A small image classifier, trained from scratch.
Training: adamw at rate 0.0018, batches of 64, held-out accuracy 92%.
Data: trained on microscope photos of single blood and bone marrow cells, 97085 training examples, 20.8 epochs.
Rows from block 5 of a small image classifier, named by matrix and row number. Rows with one number within an expert belong to one neuron, the router's apart. Each number is 128 + 24 x the weight over its row's rms, rounded and kept within 0 to 255. All counts start at 0. Numbers have three digits each.
Before each expert's rows are labels from the 100 images, of 14976, where the router gives the expert most weight on average: "place" is the part of the image that holds the peak. Only what is clearly more common there than usual is listed. The data: microscope photos of single blood and bone marrow cells.
# router: router (model.blocks.5.mlp.router.weight, 32x160), inputs 0-159
# up: expert up (model.blocks.5.mlp.up, 32x80x160), inputs 0-159
# down: expert down (model.blocks.5.mlp.down, 32x160x80, transposed), outputs 0-159

# expert 26
place: middle left
router.26:134086137153118118173155124128142142168137156083116115132145095156128100140123104110112113162098062114157140118140122107132109125136171088171096138087083156147114127109127130104143145126154098138113090127149101156105095134148125102111104125123126106107134090119122108080166151143105155142114120146110086155116135138100103094103103146167131145092134154111117138175131152113122142096171134131089135118114123094152138127107147119127085087128192091146106117125160108130164153152121104
up.15:129192138115146157124105126130117119095138102180137138110116125120125138124159094107157134109146168130127123131100123152115153149121085182092136134156202092107115134140143123113104125153098141111117132131087124123130161134111156145112147115145130134130132152107116132160077098130134113130122108092128164076132133116156160136127154135078110122186129120134134107105157140117132097154055139125177107130110141131119114151139057142109173159128153152129131131129105134112090096105132163
down.15:100147102071105096108093120151129110117091136165108097107155153127139140099145104115117119107138124072097112096143111141132172108095101125085154129135143113076097124150142094145127133096109092118131134146080150121143138081132121147127109106117119087132121113131119126127107111114100097129112129114103111139127061122115160140130097125081175105155113101131118074073127120117147127131090088101158076125102109166130101118125140134131150108094156112167123119120110134120112104108160103
up.16:103154101102114109176123111130132119021125151152116155081101151139151117120132134122122127116157117127130087119129118146142166138122116166125160102151170119092175176121138109099146135148103127100132146160111120111169166138122174162156131149153112169111139123094156121111094116110143122138138129091139152147147156112139135148174100162124121120155123122143108136123149146151100127186090127131160096121162155139141116193132133134142109124126141160139135111144107150120108128115142161
down.16:147086133132126131102127156128139154125130131099138133052174103129171118115162115142142144106105125116144162133146098147142093108122139090168163139114072140153093166140142155173141157146148150142106121141130145145146120115152108147124129142127119138125162142159162119139131138149131145166100151180113105115138133129143166121143115167171154140125163157105128124140150156136124185137185131146174120130168137145172122133118098123151099121145120161196151132157144156137111157164124125
up.17:137206146114128136124107126129116109105117110194142131132110136108106180114154125136124131101143143121108122137116126127108152134115055175067140109147213108100121118143124134151104112130098140120119126115094114085133145115120136133131131113135107136132118146118114134182067112117114097127137116123140157093127119128165155136140151115081111126187140114133161110099142134117134094131047124128160121122127142147107130147158111133128186144130104142137136133128112138122086114108126154
down.17:135174133110111111132095119145141137114123118192107114116146152149132154117147101128137119137148143119159127118149151172139150131130097147109175143160200130108126141137154121157122135121132146148129139139109150133144164108129157139138149109145129127147145129149171137153067137111130146138130155139109141106151110105138158149134145142054153145184142156142114127087100148128153132138046139123161090131124127168148106092144147159102151084117119137200141138138133118144109110116169124
up.18:133178129100122135126106122131103128110091106164180130128117095095121169145130149134114106086153173133091139131120124164115136104119105165113147098143175119119162121129128108144113077122091148120140099115089149073125161143101153160121158143161121104159133154135140158127093106112158073131146130120134179100125098142156146168103146111107132097161119116152111110105105107119135112154078111130159110114146153137097101156147142140085159123151135158154138123156094154113118109107140158
down.18:123152115115115109139105088121075101167120150155123112164125124097123217097103120129128109106139126094096119112100144101104143114106113133145110123135127109096137093124128112117112110110108093112122127113105131092114166114111120125116128091118109116125111131114120117163103098102095099117113123085106100166112113109105114149125112100090140126127112096106151096086102116116098122119095085124130111149103168139086092147108138127118169107097058103123096095123117101094085094094120140
up.19:114185154125126139127117128111122118087116093173140130115124117095105161118139149134124126083156142119112127141125138131099164137123079176137169119153188119125101143124116124161110109161089131143135165152096123106149148143115129134148131133133135114144143168139151148153080110126135110120131127110123158063131129118157161147143154137095130113178136123150155108117132098125137122128077108107163098120139153121101135135145061145157183103113074161113090154142105134124087112102119162
down.19:117133121116098098193082095136116090119102165106100126150115158125106154115095125118123109104135134101099114091096127124143165122098091117129098121111134123090137115115097099108107120084114133129125140113110125116089133116114112108111126075112126090106114125117102141088085112110119107128106133111113123124127094106104140130119122091093121109127100104113151077088100114103121131098064116103116136111104171116101083144130128134089135100111085105185162108113105099108096108087141114
up.20:116185134117132117133111131135130131092112126184143134145111119138134158125132139151152160099154148128110110157119127146132142141124074187138148111155182096130159150133132125147130136129089144120137143146112147102140146121106137149134158128138128182146136164125129132164067099120130097111149129113147157062135126128151140147144154113060100112185127109140140118082134101128126102143070131107169136122154139159115116117149092135135169152124133168093131148118099132122086100083139148
down.20:105148119098123073178089103112120112111112186164105128145117125125090161112107097101118115130114144107117105120126119127136202122130074126106114108132134116090131110101120097125106116096121142109120093129095105129115136114125110129116122091106114093133104104103099124125088095104105120105117118091129123142118090120113134135117114108114127119123108115120135089106081102131113119124070144086132119094096163129095098152127102111092139088096085107186152107105105093133098095100108125
up.21:092180144128137115139132142138142110071114162167165161088069152148160132108171122138138145087146130081107098136123144131152140140120089176076131128175176101133110130145151091141109144125073129132124114117069108113130126130134141125135124141134119140116134145108132172141082103130141140137120131122147128121141136114124131115128152110094110093187109117136126122128131143109128161133086129121167103101146112124135116180139162084097143179147124139140119153090095136100131120106156136
down.21:094145131176144104160112134102156153044160151132141143069158173175107088146138141132154129141165072130136133127134169132141105155133122129130139111165141125131127113138151142160142097141143146141127095126109120122125128143129138156132113135137147127159169139142176133121084138108119140111131147127117136109116098147126185168133112127112140143129124151133173120101068143143131158119094156132146103121101165155146130149133113145060112151124146123194150146143160117151136145137144111
up.22:152177120119119126150127138127127124082133165157169165117114167133130169150082136132136119092144224102106145140161163156122127098101101177143140129135171146120129133122126117157140113129138120101110144129095135110123101065099147148105158152144104129137155137114138147155083130120140117104135151094136146123126141114158138110096155136094137109153130122123160110114135129150129122151091122136139090114158121111125135111177140138149169133172126163180106145168119148096096131115142172
down.22:129171157159147141115132153163151149152157140162156164123150123168148156161114125164162155159156125142151153151146148150148116151156107160125151153159155149139115149151149145151155130142148148145154130155151167152148162147148145155147154152144145113157150154154162152143101151168141157147155167146151167137161139149152155154143150149123171149173151161161120141123147147152166163154128145138173147152143135159145148135151136162104166149148141140146111149158151143147112150156155103
up.23:117155138103143114161100105126123110105109168157171119164102135100126165150132143132111097082125194115091118153061124117087111137107091159129133116142150106069127102136144111132111075129090147124138127085099111079108147132104129142130125146144101164122150143116113132137112092111130101097122085114136173104115103107137155123092142107120127100154099107113131079133131120106149089144112124104157108110120095137109119118144126118157141095147140142140098143123094106113117087077109136
down.23:152208150153120134111122115166133115135115096183144129124137168138129165133116112144151123143143126097126129116113148138132115137132097171138137140141218132120104130154157120124134153131146096133147151131135126122142151148128121132134150119140142113145139132140143142150062138130125119134124140115150110173136114135136142135129143135076163136186152150150145122076106146145139136148046124103147110153128084145129127122134127158180181132112122129122062119144134131127090119145137074
up.24:107147130119105104141105125110077127135106106116165115143107162110115158075116172123117134102141118094100134128132136178126130069112131148112132128160142111157109073133110107138125142107112137154157123126124132074144118135110092142097151131128090100133108164118119156107117095072134080106116110123115141126132089118141164134085154099129124090140121097142155098120098086123124118146110122125143154120143144092119105130129188151123165099120082153169116139147108168087119076109130141
down.24:128137162147166150153152161152149154115163149147152147103158139159158137153114083156151153152153133162148153163148168133155142162154136149136138152159136152161136153136159160150140137153147146146156119155163157151154163105143166151160150157148171108160151155156153155119132152152150151151163147149154147131150147163157156159147156161119147152141150153155114154135150158150163149153137144165142132154153122152158168127160135146110152124155132144151123162156160150144137151153145139
up.25:137158125114135097111122124150104143116104107127183125127133126141132197136121119143158134085167184143089169145132145146134143128119107140124141100130163132149143130121124099153139090118097144105137121120080145099127133151114116173109165182127118087159107149114132175151086092090136101136122128128123132105102097142103152167111120134120104108155111137135088101123155104143123160126102127122189118071192119126142103148142118133121141109147147164136173142137100145091145128112112156
down.25:132195121126125136157117133106134110176133133185156143160143136133137207133123111153132125140151148115140155126116150120155108137153108164133161122176155120129096142135141144136142143119153131117132122148123160149138188113154143157158147120129132113152122161177124141121090127144135178161145140110130121107127147149156132187142128143103171139164147131152110128086105132127110143158088126154178126140121126164109114172147146130112208124151083127125137121128126124126071135127132124
up.26:123168123130124128112118130109149101089126137176132154138082159077129114113156124094118119111164163112118087096099095171160127107106088180115146125152155087099149119120109089112061105131122147108109181113111092113103156149117135144097131115140127160105121132097137148142092105107175102118109088128130149125126119161129125156145149117100125112164144099124132113127150127108125098155093126113170138120129143159098125133107075129170162123133135132136097118118107112091141127099101093
down.26:137152161161132155113141173132129141142136140125155123115158119156165113160159100161166146165153158137129146158154152151155121151149129157145154152140151150147129174135170134152149135142155112157150130132153162170169161115155169158165144161178147116163163138161167141156102139139120121136136123133156136137124150146156150138178132149107159164160154162142126148112152185148142137143142127140155139149159091164155156121135101137176140109138118150130106149156149145152132138134160093
up.27:120191134128117129102111140138105126141131112186171121117103132103108167118162108150134140103162125136115127141112121140149170131109081180101140100175181097129111130127127122124115105133119131124135119121093154098122169117114127131163143116119130108145102131122154159177093109126153115136124096125157166099121125118158146142131128124074119127174111131139154121079128114142132115149078103152173105119140137151123099139169096130131191136142074145148129123124095121110083124099152175
down.27:107146131091088109124071086132147128126135162150131085124120150109097119089125117116115085112129110100124107106103134118115152102117097134101134121129174113115151093099127113127101141116130104097120133101111117121118138104116118109117111106138117097118117096114163110077074127101129119113131122098109126111116109094109168123129131116055135114134118104113136108090107119112096096106049119123124098112084140157105096126111172121112112105127113118178154113118109085091122104093183114

# expert 16
place: centre
router.16:141094146132111136153138141141169113168146160095117126132158106134126106124128109113114119178115075146141152130148141101137107143151161099167104169098098153153121130123148137123154136140173121159133093137157123158136095130144126121138122121123137106108128088151117115078159179162118150143126159148109091150132116128119118104143125151159133178098117176119119168163123160112136145105156144155100159150108133112134154125117153141118101088124190101151105118124182108110169180157149110
up.1:112177136150168136125112108126104132123129119172153149137149109109101144147112128136138141126129187125125123174112164158117112143159082171089135115195168103133123123133144146132133108132087115148108117132068146078131180115111127120179161143165139142148147182123102143120106102104137089148150158133139169127127165150148149170130153112089130134151132103167146111083120140147141125152093135133166134139131112147131134145147138130139173169117166141129141139129093136130105110118157129
down.1:075104091106126108096106137123121120157096064096097106113116124099118168104137137114103111100109052121093120103109129096122156106116161098151122126061132088115115111121084098125109154126110086104105112091077123115116077108107095125118128102126108136100112099129107123130150115106131117125093123109090109128099093110096087093121102118155112121131108111114132117123117127104128133098103097086101107125121132099104100145109143104103106153098130115146123106123102117132101123136089133
up.2:112194138105105123101116127116098128086139127197125138135120125129132127091132143123116114102137173126115118115123129119139139136128059156084151114157207115100169136128166114136120106146128153141128123126123135113143152121118122151153143134126137157135122145128131150177057126119145100097139127132154142116130088138160150156134148112083103122188123112152166107101112104123146110153046123144156121134120085133094137130127122137136172120114109143114137130115088138116100097115137140
down.2:101119095105114126164126132125142113145091131064099108156107144119083124117093113107085106090127133131115108120090106128103155123108165095147130114099135134113155111126085088113137120093101090135111098082116124125121086150117080103113096112111115113117105101109091110094136128119124123150098099134160134123096124134111134077088109111153119134108088103128066154147101118098128123104088103099096128086146112110117098143100151108141113122093166103097124088110127104107120135141104106
up.3:107177127126126070116128111137108120141125091179153140115100160115104167128108142137122146130151142134120120107096135133149144127105080172143136111156148135123087129135135130158107132125100133159133110138119112089127194121077096123144136129113138100145128141124116173147101083100138103111121090137114158096109130118136140164117145123084104110150123154135137118062123115142094110136100129142136125134114171138129082107148117138118199102160125117156139135155107135111053103118138170
down.3:143161133130162148199103118145119110184128130148132142109146143133132130146149045136130126146139122165147140161125155110151170140148113161104130113169132115148168154121149108141148161141158114134160082100153163102132124134134132131132120136151135127158102119147123150103110105157124169091148140130093089136115142156136157142155135133125117139145129122164093130115174149105155142136146133149119147108131162135117157180144095137061200090131124107079133138145124132127130146146117148
up.4:140188115132119145160128125144123140124149178182146152120138154091123165113168111151133144127168142138136154143129140137113149121126068157130128114163164097121152124159144127139116095099106167135127157134105152094102172149091129114134106135112177124148115150140120164133097086112140089155131134142146141110152151111137126159141130125097123123152107126152130098109132136113133145172087123089167090141106136136126120135139085136114197157103128120126163129123087121128101106130114206
down.4:115121096123072118142130141160118094137091129106102096133092217120126145119080043106137124114127097149108072120120123083088126148101123142112122134103155139106130117083124109082109090128098096112107180116131109119124103098104130124124134100111123132106140123130113113123108108151104125095148091105133123131089145115105127117126113121123127131124102141116152144119110086093116113126142112120111149101133095126131129117117080085163118122090130110163128112123105112097100166169147148
up.5:112188167132145126105102113129111129104136097201135144128129139117127169108109124142133135103162178130115135137104139124104134148132046171110144104173180095132172103143147131143132122141098138133146095120111133096139170149109133123150134118133147131129118152132129152159074108104106112131157127145134148118123134124144155147136140101072133115169142112138168098087131127149161137150068124127149135117133131141127137158139124133161197142108088144135127124124092132104083100114125119
down.5:140115118143123143156135159171182158122137159104127131160146156134152126142041092137121132138156073166132115139127130143131131136138156146181172134117156148116143137143125130152136120134129099141127162131137141147149100150138107163097135123148144142131153132113139113153143139147139159123106126146174147160139131133126141117125120138166183132151132153147084161153103148141145133138083155131132212124130115166160138100150119147109119060128122114145103135133161112162163156167146103
up.6:123179158133123142106135158149124127117134121187161126131134162129137162129111112153157130113159168134114134140122141142137155144135061182119147117152166108144154112145153142159125103120118126119141125143119152084126167117118134143151151137146147110141127161145154159159074110111145101132171115126150140120150124104159151150163141132059132129168146109129157109068148128147146101142084127137166136123154133178131141127169103126113200157153119157145145130148106138120084124114148135
down.6:109124085099100114117100104102154113126094143081111096137108152099101144110111107104086107091114114112103093097105118115104164100108122110151123118118150098113147093114081100123112145086103095110085080097111107114091092130107088120105102097111109121102098112103109107135115103107105115116109114120119107116101114112100118103105120089141099117132092094112102118133098098101099103098082112103102122098114136131111098111107128103125091112104138087140130089098111085104120091119108135
up.7:140161135151144098089111127142118139174144138166134151115127164119084201118094107143184122108145160113088115127096114129122111130111086170101160121173156093135135064157133121161139108108089119117107105117103145081151183113096131110150125136123141154118129164117129141151112092090133089131155102139136154121117129089132145134137135089101130116145124128128133089107156113141140116123102103109140136114159127155141145135160161114170181147096139127133113135121109153118087115100127129
down.7:143122157144128156067139169117168146179152142149137150137165121144141104155093157146129133129135084142140147132143144128132180126142138133110169168135100146148149125170146140153138147180121118158142135155140157153162145122153110160124145158152160096129131150140148132175154154126132127127133149140134111137127137151126111113148132154115156159144164154148123145112130137177158135148118142161159152158143204164155140109156137150076152119156087140174104147131144119176134137154143154
up.8:097163164132125127144118139107102122122158150153161138147122127125121140103126122156157155101162177136122103117102141111127120157114095143080157090159153091116109118102195146168123118143118106117107071141118149083141167083082143135146181157151129146179139146125162150102105100126121082118138110114119146135139123118130150128130124084116069091154122113167147087131116125135159119144094119137133135152115097127093127130178145137086150133138138142141121138112099160136128089117127148
down.8:170144167143159154078105084118115122083116134151156129117147127131134094144074050132138123106139081117137169132130109107132145133124077165213142128147122134157165118137114126155120111127163114127130142105137144118141142152106120106150111111142135077130116136140147139132074129105140102125113150123100069187123105142138123116156109135110129137106139137124133111095157157130143118165100100133129142122129143129106145129132088121156182176140066119128140131120127130118141126132134136
up.9:101169154126131126088100124099107127111147136183164118107119120155146134090085138165138134098138153128128122143101111124094137132117061138093135088177166091120121082110155111136122149143148088138103107109125147072126148088107135130139149110110125124094119140137138103137075114122122092108131112128119146148128133086130146151120110108091154108157137099144139081112134124128148133136083127091152140117138098140116129085143150117108159101063132119096129132109093129140117106085135177
down.9:144105152147178153163144146131178136122134117076144141138130126139124072139145087156135137130153114145168162144127131143146122125152190145179140149156093132141185158139133133165154127139146130135144123126127156156134139147155133146145142142129137148151157119128124135138206132138150149145135143148139142155130140156154129124135142138197134159124129122131075139188140154128140149142148140141125098138152085099150151113135162160127154063157115137106081131135137150136168148144132126
up.10:116189134141140112124119118125120112132156097194157120118107120120138194105123122126137127102152167129094131121092132135123136139132063178127153106156177093132135089142134127157135105125094112144140149135115148076121185111129130124128149132119140126125118157132147155154077104107138074135161120138125158129117121109148139149155147111076132103168147136129135112082148112134131095136080131127157156132127146169131124155163138136158201149121110145145129127144099153123089109134126142
down.10:086086129080123129105113139117134112163143124075090124149124159126106064117088121113089123116105104143143102110114116120120162114119146104166144142109123133130170125150112095131123139099124101138110132104138161138118085135135108116130098129124104127085109091113096131142157143118121161099094151120109087171107131131099110087113137133128113121125114103129030143141126135129145121156096151137124153123153123152146105153109161126089101074139161092119089136096135114155110116141082126
up.11:112134091145136100152151129111118111056133128117097123157106100090138125108117204124143155129143113097128118113143096144107155085114141153153115105124154110106112120115122067104107124086112088110101167087120124132117129199117085140107111103125096112115100128095117143121103117127134118164101118112121099126133101106095116135096123092115138102147105128103146134118147128096138124117109117122137136099109153114111111082097097139115128157076127126062100123109144144133122142108091172
down.11:124173110117138091170140115119106138142085117196140135169094167116146154107094127144115100142119165128111148147132153119156182137115074133133119119099208137097037109105133136114148113120123129107143125124123103123119135145127128148136133092122096153158137117121134130142037115134138098155133110116104143110122103114098150130132140128120136124154117138144162121167147126134120144104106139092124082131128132100108118116136109147140172078108151138100151115148116129137148134131135102
up.12:128154079102128128106119128121071100081086114164125120111128124134138113119091153135156124108130194125077174158114150159137094133151111156093145122169162109144121163124156113133125147112099117118139139152112118135145140159116122135124160130133135151144143139141161103121104074105117123139147119103107182118120120133154171172158152102122125109157115096149111104113148086152132112136096140119142122116112154174129091126115115133149138086133161164132177132160088161141093087107112127
down.12:096090118122084105165131144119125132123121057047106129112101089102108132122113134111100106124135099131133121111147142119141135114101161092149116115083099125112177114133118099086133174138085162103128136143126119140121102176107115125109125103108083135120113113141107104104196142128101098143133120123120118139096118110098106100119116130171138126112121122110068146144113131119111144087162126096109124128127163110114113136086144132114119095114165140079102125120137094134133156152108160
up.13:124168119130139125126128117149094110104143138193102128140098082145137146157129194129118150122117124126093123148061167131143090149101068155099158112163175096122148134109150135144155132147121117154173099157162143110120148180106137149146163148154128127131127137160139131133074121103112095070159118166141143136121123156140134130133159116083101106158142120145152127108120132161152083143083128140132138140125149147099121113131107120123163115122102144142102135152114133124097101104136128
down.13:093154111111139124126096122126148111080107149101109118154103145135133102143075089133125137118128123149126100140126096125123148122135094136171133140097210134127142122119120110116120083115122127117133144130135141109120112138124122106131126123122107168143138114131111121137010140137114128129126105140117116122094132121113123103112123140105129124145117140125038128134118109095107111130059145106117143106161058138114116129124174113144153166101142126090111117121112116132128134166122076

# expert 31
place: centre
router.31:135088141148124115167157128133146142157140161093114115135146085149132098147120096118121122163099054123163138126143122110133099124136163084176101143094086159145116130113127129106140151127153095141116084124160111159111097126152127104113099124129128101117139091126121113076166157149111161151116130148114100158127144128102097098117109142161135145085132158114121148167138154126124150110169138129088141131121120105159140130118150117124089085125192095157099118124163103138166152152123096
up.0:119150122132157129128140128135141123089148085136149122121156133163100151153145193113144112128123158140145134129160123139115190162156111147032131150122148138131149144146133140111095148133111147118143105139121129136165172146149135155151135160143149111121165142144105134092092141151148162117125143105124176132135157153135111162108122128078142165163159148147167130105127117125103116130106164125141121139107106106111154088133108149092170140126074136126101121153121117142102115132109198
down.0:070125109100086112150122111110131120128090162136095122083104149105094153107152111119096112098092125113102096110096101105105123090111109115140114102107137112105154103111110117108124123091114113101110114107128102117105097138104106106129100116075097105112114116122123097072110088124115098138109111099114123144096113118098104139082095116136108102110116108100128102129084088118107113089079122127098088111117157109105087112120125105146103098098148121171096122106111101106110093125099125
up.1:129167109128125151147154132126128141151106182144139134082171115138119155131148125132127149106154146137141100136143102123128159112116073173031153135129159112108165123116111150168132139102101129130141066151056170090134103104119111139121148149134138183135124147150126146160094134149139119126112136149133137151123127152126093086139165136079125117162106102133154098123163145104120142139098130124146130131160103122120110144132169127119173153110121132140103127132118143134137137121078152
down.1:106117131117101134113155124124154138229116071179121137120121141127126092114131133128116142086119052134124130109137116146134174122118104146101122140136112123137111106165110112131109172098152135139139095117140111123093136069112143124142114127113110099123123125157128147182128134137112104118137127138109145119132131121091118146153105125135143133143142141135105136142142125131138128125148143141114183149127164134122139049116205114125140154123181102185164120114123126120151114129154091
up.2:080157121158141119127127166110110104123121150166149119119136115106153108125145127137121112092150161142143157106154126090101149089136088150102143135153138146120102173119090157145151129120118077148140095127117098133141155085146122156169120148112166139120155152120145177103119137130168147140145126107133155075131136141138143170163148151107113120138105149166159120115160109122131137145123095105153095153162133124085171138134100105104173116148173106207135152139131134150121137150108156
down.2:146179136126123136143105121131132102137157126178127128139147138122113118147154021144144150137147139125134117126099148129147141118121137140022099159165154109121122128131145122120120092099115103150139111117133151119137159057102159118124165097154163158149117131128110123141136129138134133154151118146122132106166138124130124133117132135138141146146134152113128102130157138096146146133171103141132097118127076084124129140132199101123156117151159101149130130144117148100120154116085102
up.3:107157125126136131124110133127122130143148090143153136161124155105075170107161119110119111110136120139107117158128154136096169152130132145107120156126157130147133160158187156126122043159100158119165152135113159126156180080139157133147147193126160117157131146130113130140109141126148129132147130093125136096131151148129146160139133130108119153154144125178140142133140116141112116136097124153151119127078186111124152082121084144135148155148094144107132084163132125115112124129150179
down.3:107104125149121137151141137159178173059129092065121157140135090138119113161099099140117147134118137153152123131147109140137147146152162129172118145127095142131168126132147138123161151135132136120138179158154122162136116136133127130148144129113117058161128148129143121071163112152113152198143136140147121131126141144105127150103106135207134111127138115130144127180103108145120144122119150147145089148148178120135122134146114141128087148128081154118131124129167134133133137173110145
up.4:140176137149123136081126121127126149134173094186120121098115130124152106129155080124126153123126179132132144135129148146158114144129077165109139140163169133113164140133139146161173095147166136138155152173148111092144147079137100153139135095103133138126130140155169159183083156149121115146157151152111135125145130102115138121134160137085142144165116134129163153101128121122126145153074148139150144140130102149109135139154062125147184140137121114142138136118119126122132127148110175
down.4:161106120164152123124138128121092144077146058101151145178139105154140054148157088116152146143128132141146151138133152153151126116139146127180147154132083126149150137129152122130128166160114132161139113130131134153125165104134132165114151140153144064145145126107124152146173136135161159087133140145136149126148110150133138142156105127153156142133119158159078114177159134147129159135153150116145177136110122152129163129137083147117133150126112095136176136135122113151135148118154165
up.5:148159135120141143123121116136112099127178161165118143155087111139150063149114100151133118111115136141123157120095122117121065108136108131146132090134141095153164170103110153114134143134129108178153081105104114153131104074122106118134137102108130117101129114118123154133119106138121163135167142141152118120104156172132168150132131102102137095134119117090138131121133150159087134105116129140138105124162123165149117106116081096152160120169189122174164156159136147085113122112152159
down.5:119137122122093106060115112114101096128133098152122106130114131086109102100181130104110106118106081103108118118101134093111124133110076115048112125101153115119167103134108099126097088102117134109146090114112107096111134113120115100129101117114119196105119117128126118133076113123098089083144111111103105095108109093124107099132130106104110149127119118117138111092115126097099121137100094115114112118102060113096127124106148116169121138115118110159137129120114124113113120115101167
up.6:151140131100091100135095146125127126134124135110103114100118132103102147103185133136118127122117155104076091110110082122096157153167136153034103116109154124105130153155128098127122138136100139110141099139082119146142085122155119113096127120110121147109152117080103106172103138128122160116143134103113111087149076156127126078111132102124106127155097103135127096139153114095150125121094103123155108078124101088121150159127139108112134117130137139146112114087118111105125099076139130
down.6:127117148156167135098161132159159144231148122123167130147144063146154112132127172157147132104108117148125130141148151155114190163154149145149139126152114148169105139136153137149126142142137132140134173142137143142163141107146145145127138157149146083159166139122172144175165156136142147125156146137163133135138160147151116159156134120120152140130127138153135121131130151139142124120165093142135105143137107132139134117142159144115125142156161167117140152163145160133149145135183079
up.7:114148151080131149117127159107124084052117163138108109132143137127150124100140154161107132112098123111088115137106120120127121149101115155053122113135168120108165087133118121106111145152095130109145109128130142129140133154130140143097134080157101141158136137123123100162093132119125102111136138149148144113157102137149154126104122118110123095178142098143110118145104107131135133126087070141110091102085092115103145160127118126086114143126128160093100136125078129117122088092142062
down.7:142133153159148147171161162141148147155160093166154148138162105144164169153124129135162144141154131149149136149146160172147159141137131151124156161149124156163126154150155132164123161160140190150137140138132152142157169110155145156140143160164158088141171158152154149108162151137157153113158139147172149134146158147168138152159165147130149163139160154150126145140139160156135143148143131149148148139143133152149163148149119159096140124140142146131143154158147150150129158147161115
up.8:095157118102150118100129110154127141078114092134156142102131151144081161157179189106127124094117102149138114139135155125102186163135116143036117126133155143142095142124157137135093121111107127133126148118127138113158160131134160133142139167136122113132138145135096118117084116126132150108102142096139166094142155145139145157113135102093131144153136127133144099122114116144109113125096133123144123120097114074123131076137077141129165099138080134121134096146107129128115101105138188
down.8:069117121100089123156131101108141131152096145113098117100099108095087166116144134131091116101090123121123099102102094104103147104113125110136109101107124116100156100113100129114130119106114111101126145123140093128107096165109098109121104106087090079123109127114130096088124087130105116153118116102118102154085110119086093135071088114153109097111109102105149105131087076119099116095082119121114092112118140124104090151117148111136111107099117118114113105121128106108109099129087106
up.9:116120145118055116088100105108139156144113115081112143079101132072111097099145120077090107125139145131126090135125116136083152134118155123066127104141129099091137152147120143163111109127124129113143096118122138124120102139114095095115155118111090132122114103134143134150116122130091112125104156116146134102123078105146114114125172108149125114153105089117071105185089153111123147150113102104126095134127139090134136164098125124132110116076136112115099123153115108087150140128154103
down.9:145143152129147106091152139111148154123137109133159154168152068139141089140143082146161163124147147155142160137158169175148149119146113148150143140151123162156083144129140118148137159160147155141163177157124147150155136110140132147137101143159140083164150140145147150181113137159117164105135139132132121158137156154143122151146122126133155150139150140155135128110149142147141143131116182115150203145115088148155148116133150142126185168133119173128147133145145154157130137135149108
up.10:133150112108129172043137111101120111119117139175124097128130170136148064115140123155143112131122134136145138121105098137106095148132109126168117128142142125119173175135143136116136137172153139127166094119123141159163144103119111104162131122108117089117125137165137121149111094138124136139157115104140129107120131164134173152122137120088111128151098113126131143082116139169090110163106121138116064125132133166122067117122093140128165134131161151182133128156126165150080121122145152
down.10:108119102112102096110107117108110102136103099110099099126105141099101133100147131095102105107119118095090094111093110097108119097092094101094108109100140109104151099106103099112090131095092101102110139107112107088097096112107108097109117102103107165099117108113112109105091107097106099093113093111107103116105098105106104099106112111106095117099108098093128110098111104104092115105124092107103090108104090107102102138106121106146109119098100108149139110113101111098112117095118148
up.11:117168139094119148120102142106118114142144173132139148185099128110127119107148076140113144113151139117089101148125143122103137122123109171103138088164154101131134125110127120159113093127081128109116155130092135110153128122113123113117143120099134080101108147124122138142094134111134076090136124093128179136121092106153115111118115102106100085164113107123178076110081093107157131152096096119160130103147103138110143145146099140160154128070107165117119123119098138086115095112154112
down.11:188122135159160145104164149132127146129152078116148136135165113148164116154093129134161151158141120152159148153167175165160132139147131138160151166145100156169142155150157132151157157155145160144140141150138145142160152098160150160140155155165155116137154154144150146124163158129142151114152139160158133137154163148157135144158162147140168162131147155155127135141156159153120149142163140123150177156134121151155162132154114163117145141135129153130139143153151147159135157141166143
up.12:136145112110100089091085166120077128194144201151108084176139121132123140100150136141104127121138141108134163113131112129125066129122103107130128135123145122096177149123114183131139126152117128153104100127107127082112144096158099151108137126100082070115138158136129162128133124140157119093111134117176161080136121150139146122122130113111124116113133123102138159104091134123124123140116113140131135091130081140124108097118150132137154131165114144189091144131124106095119132137124114
down.12:153119111145164127084149130126106109101159053097151131121154141149145057134139097124142135123131130144107143146143170131146139147137128134050131150129136143153163135132152131125124120139124159150129146126146130120156142154138159175128159166160155136141157151129141139150123146134139125052134157133154146077152155150152126142148151126169133142114135154148139147134128161138131148145153142140157117146142082140137171149149153122069099098134139123196137163145126139117126141133156159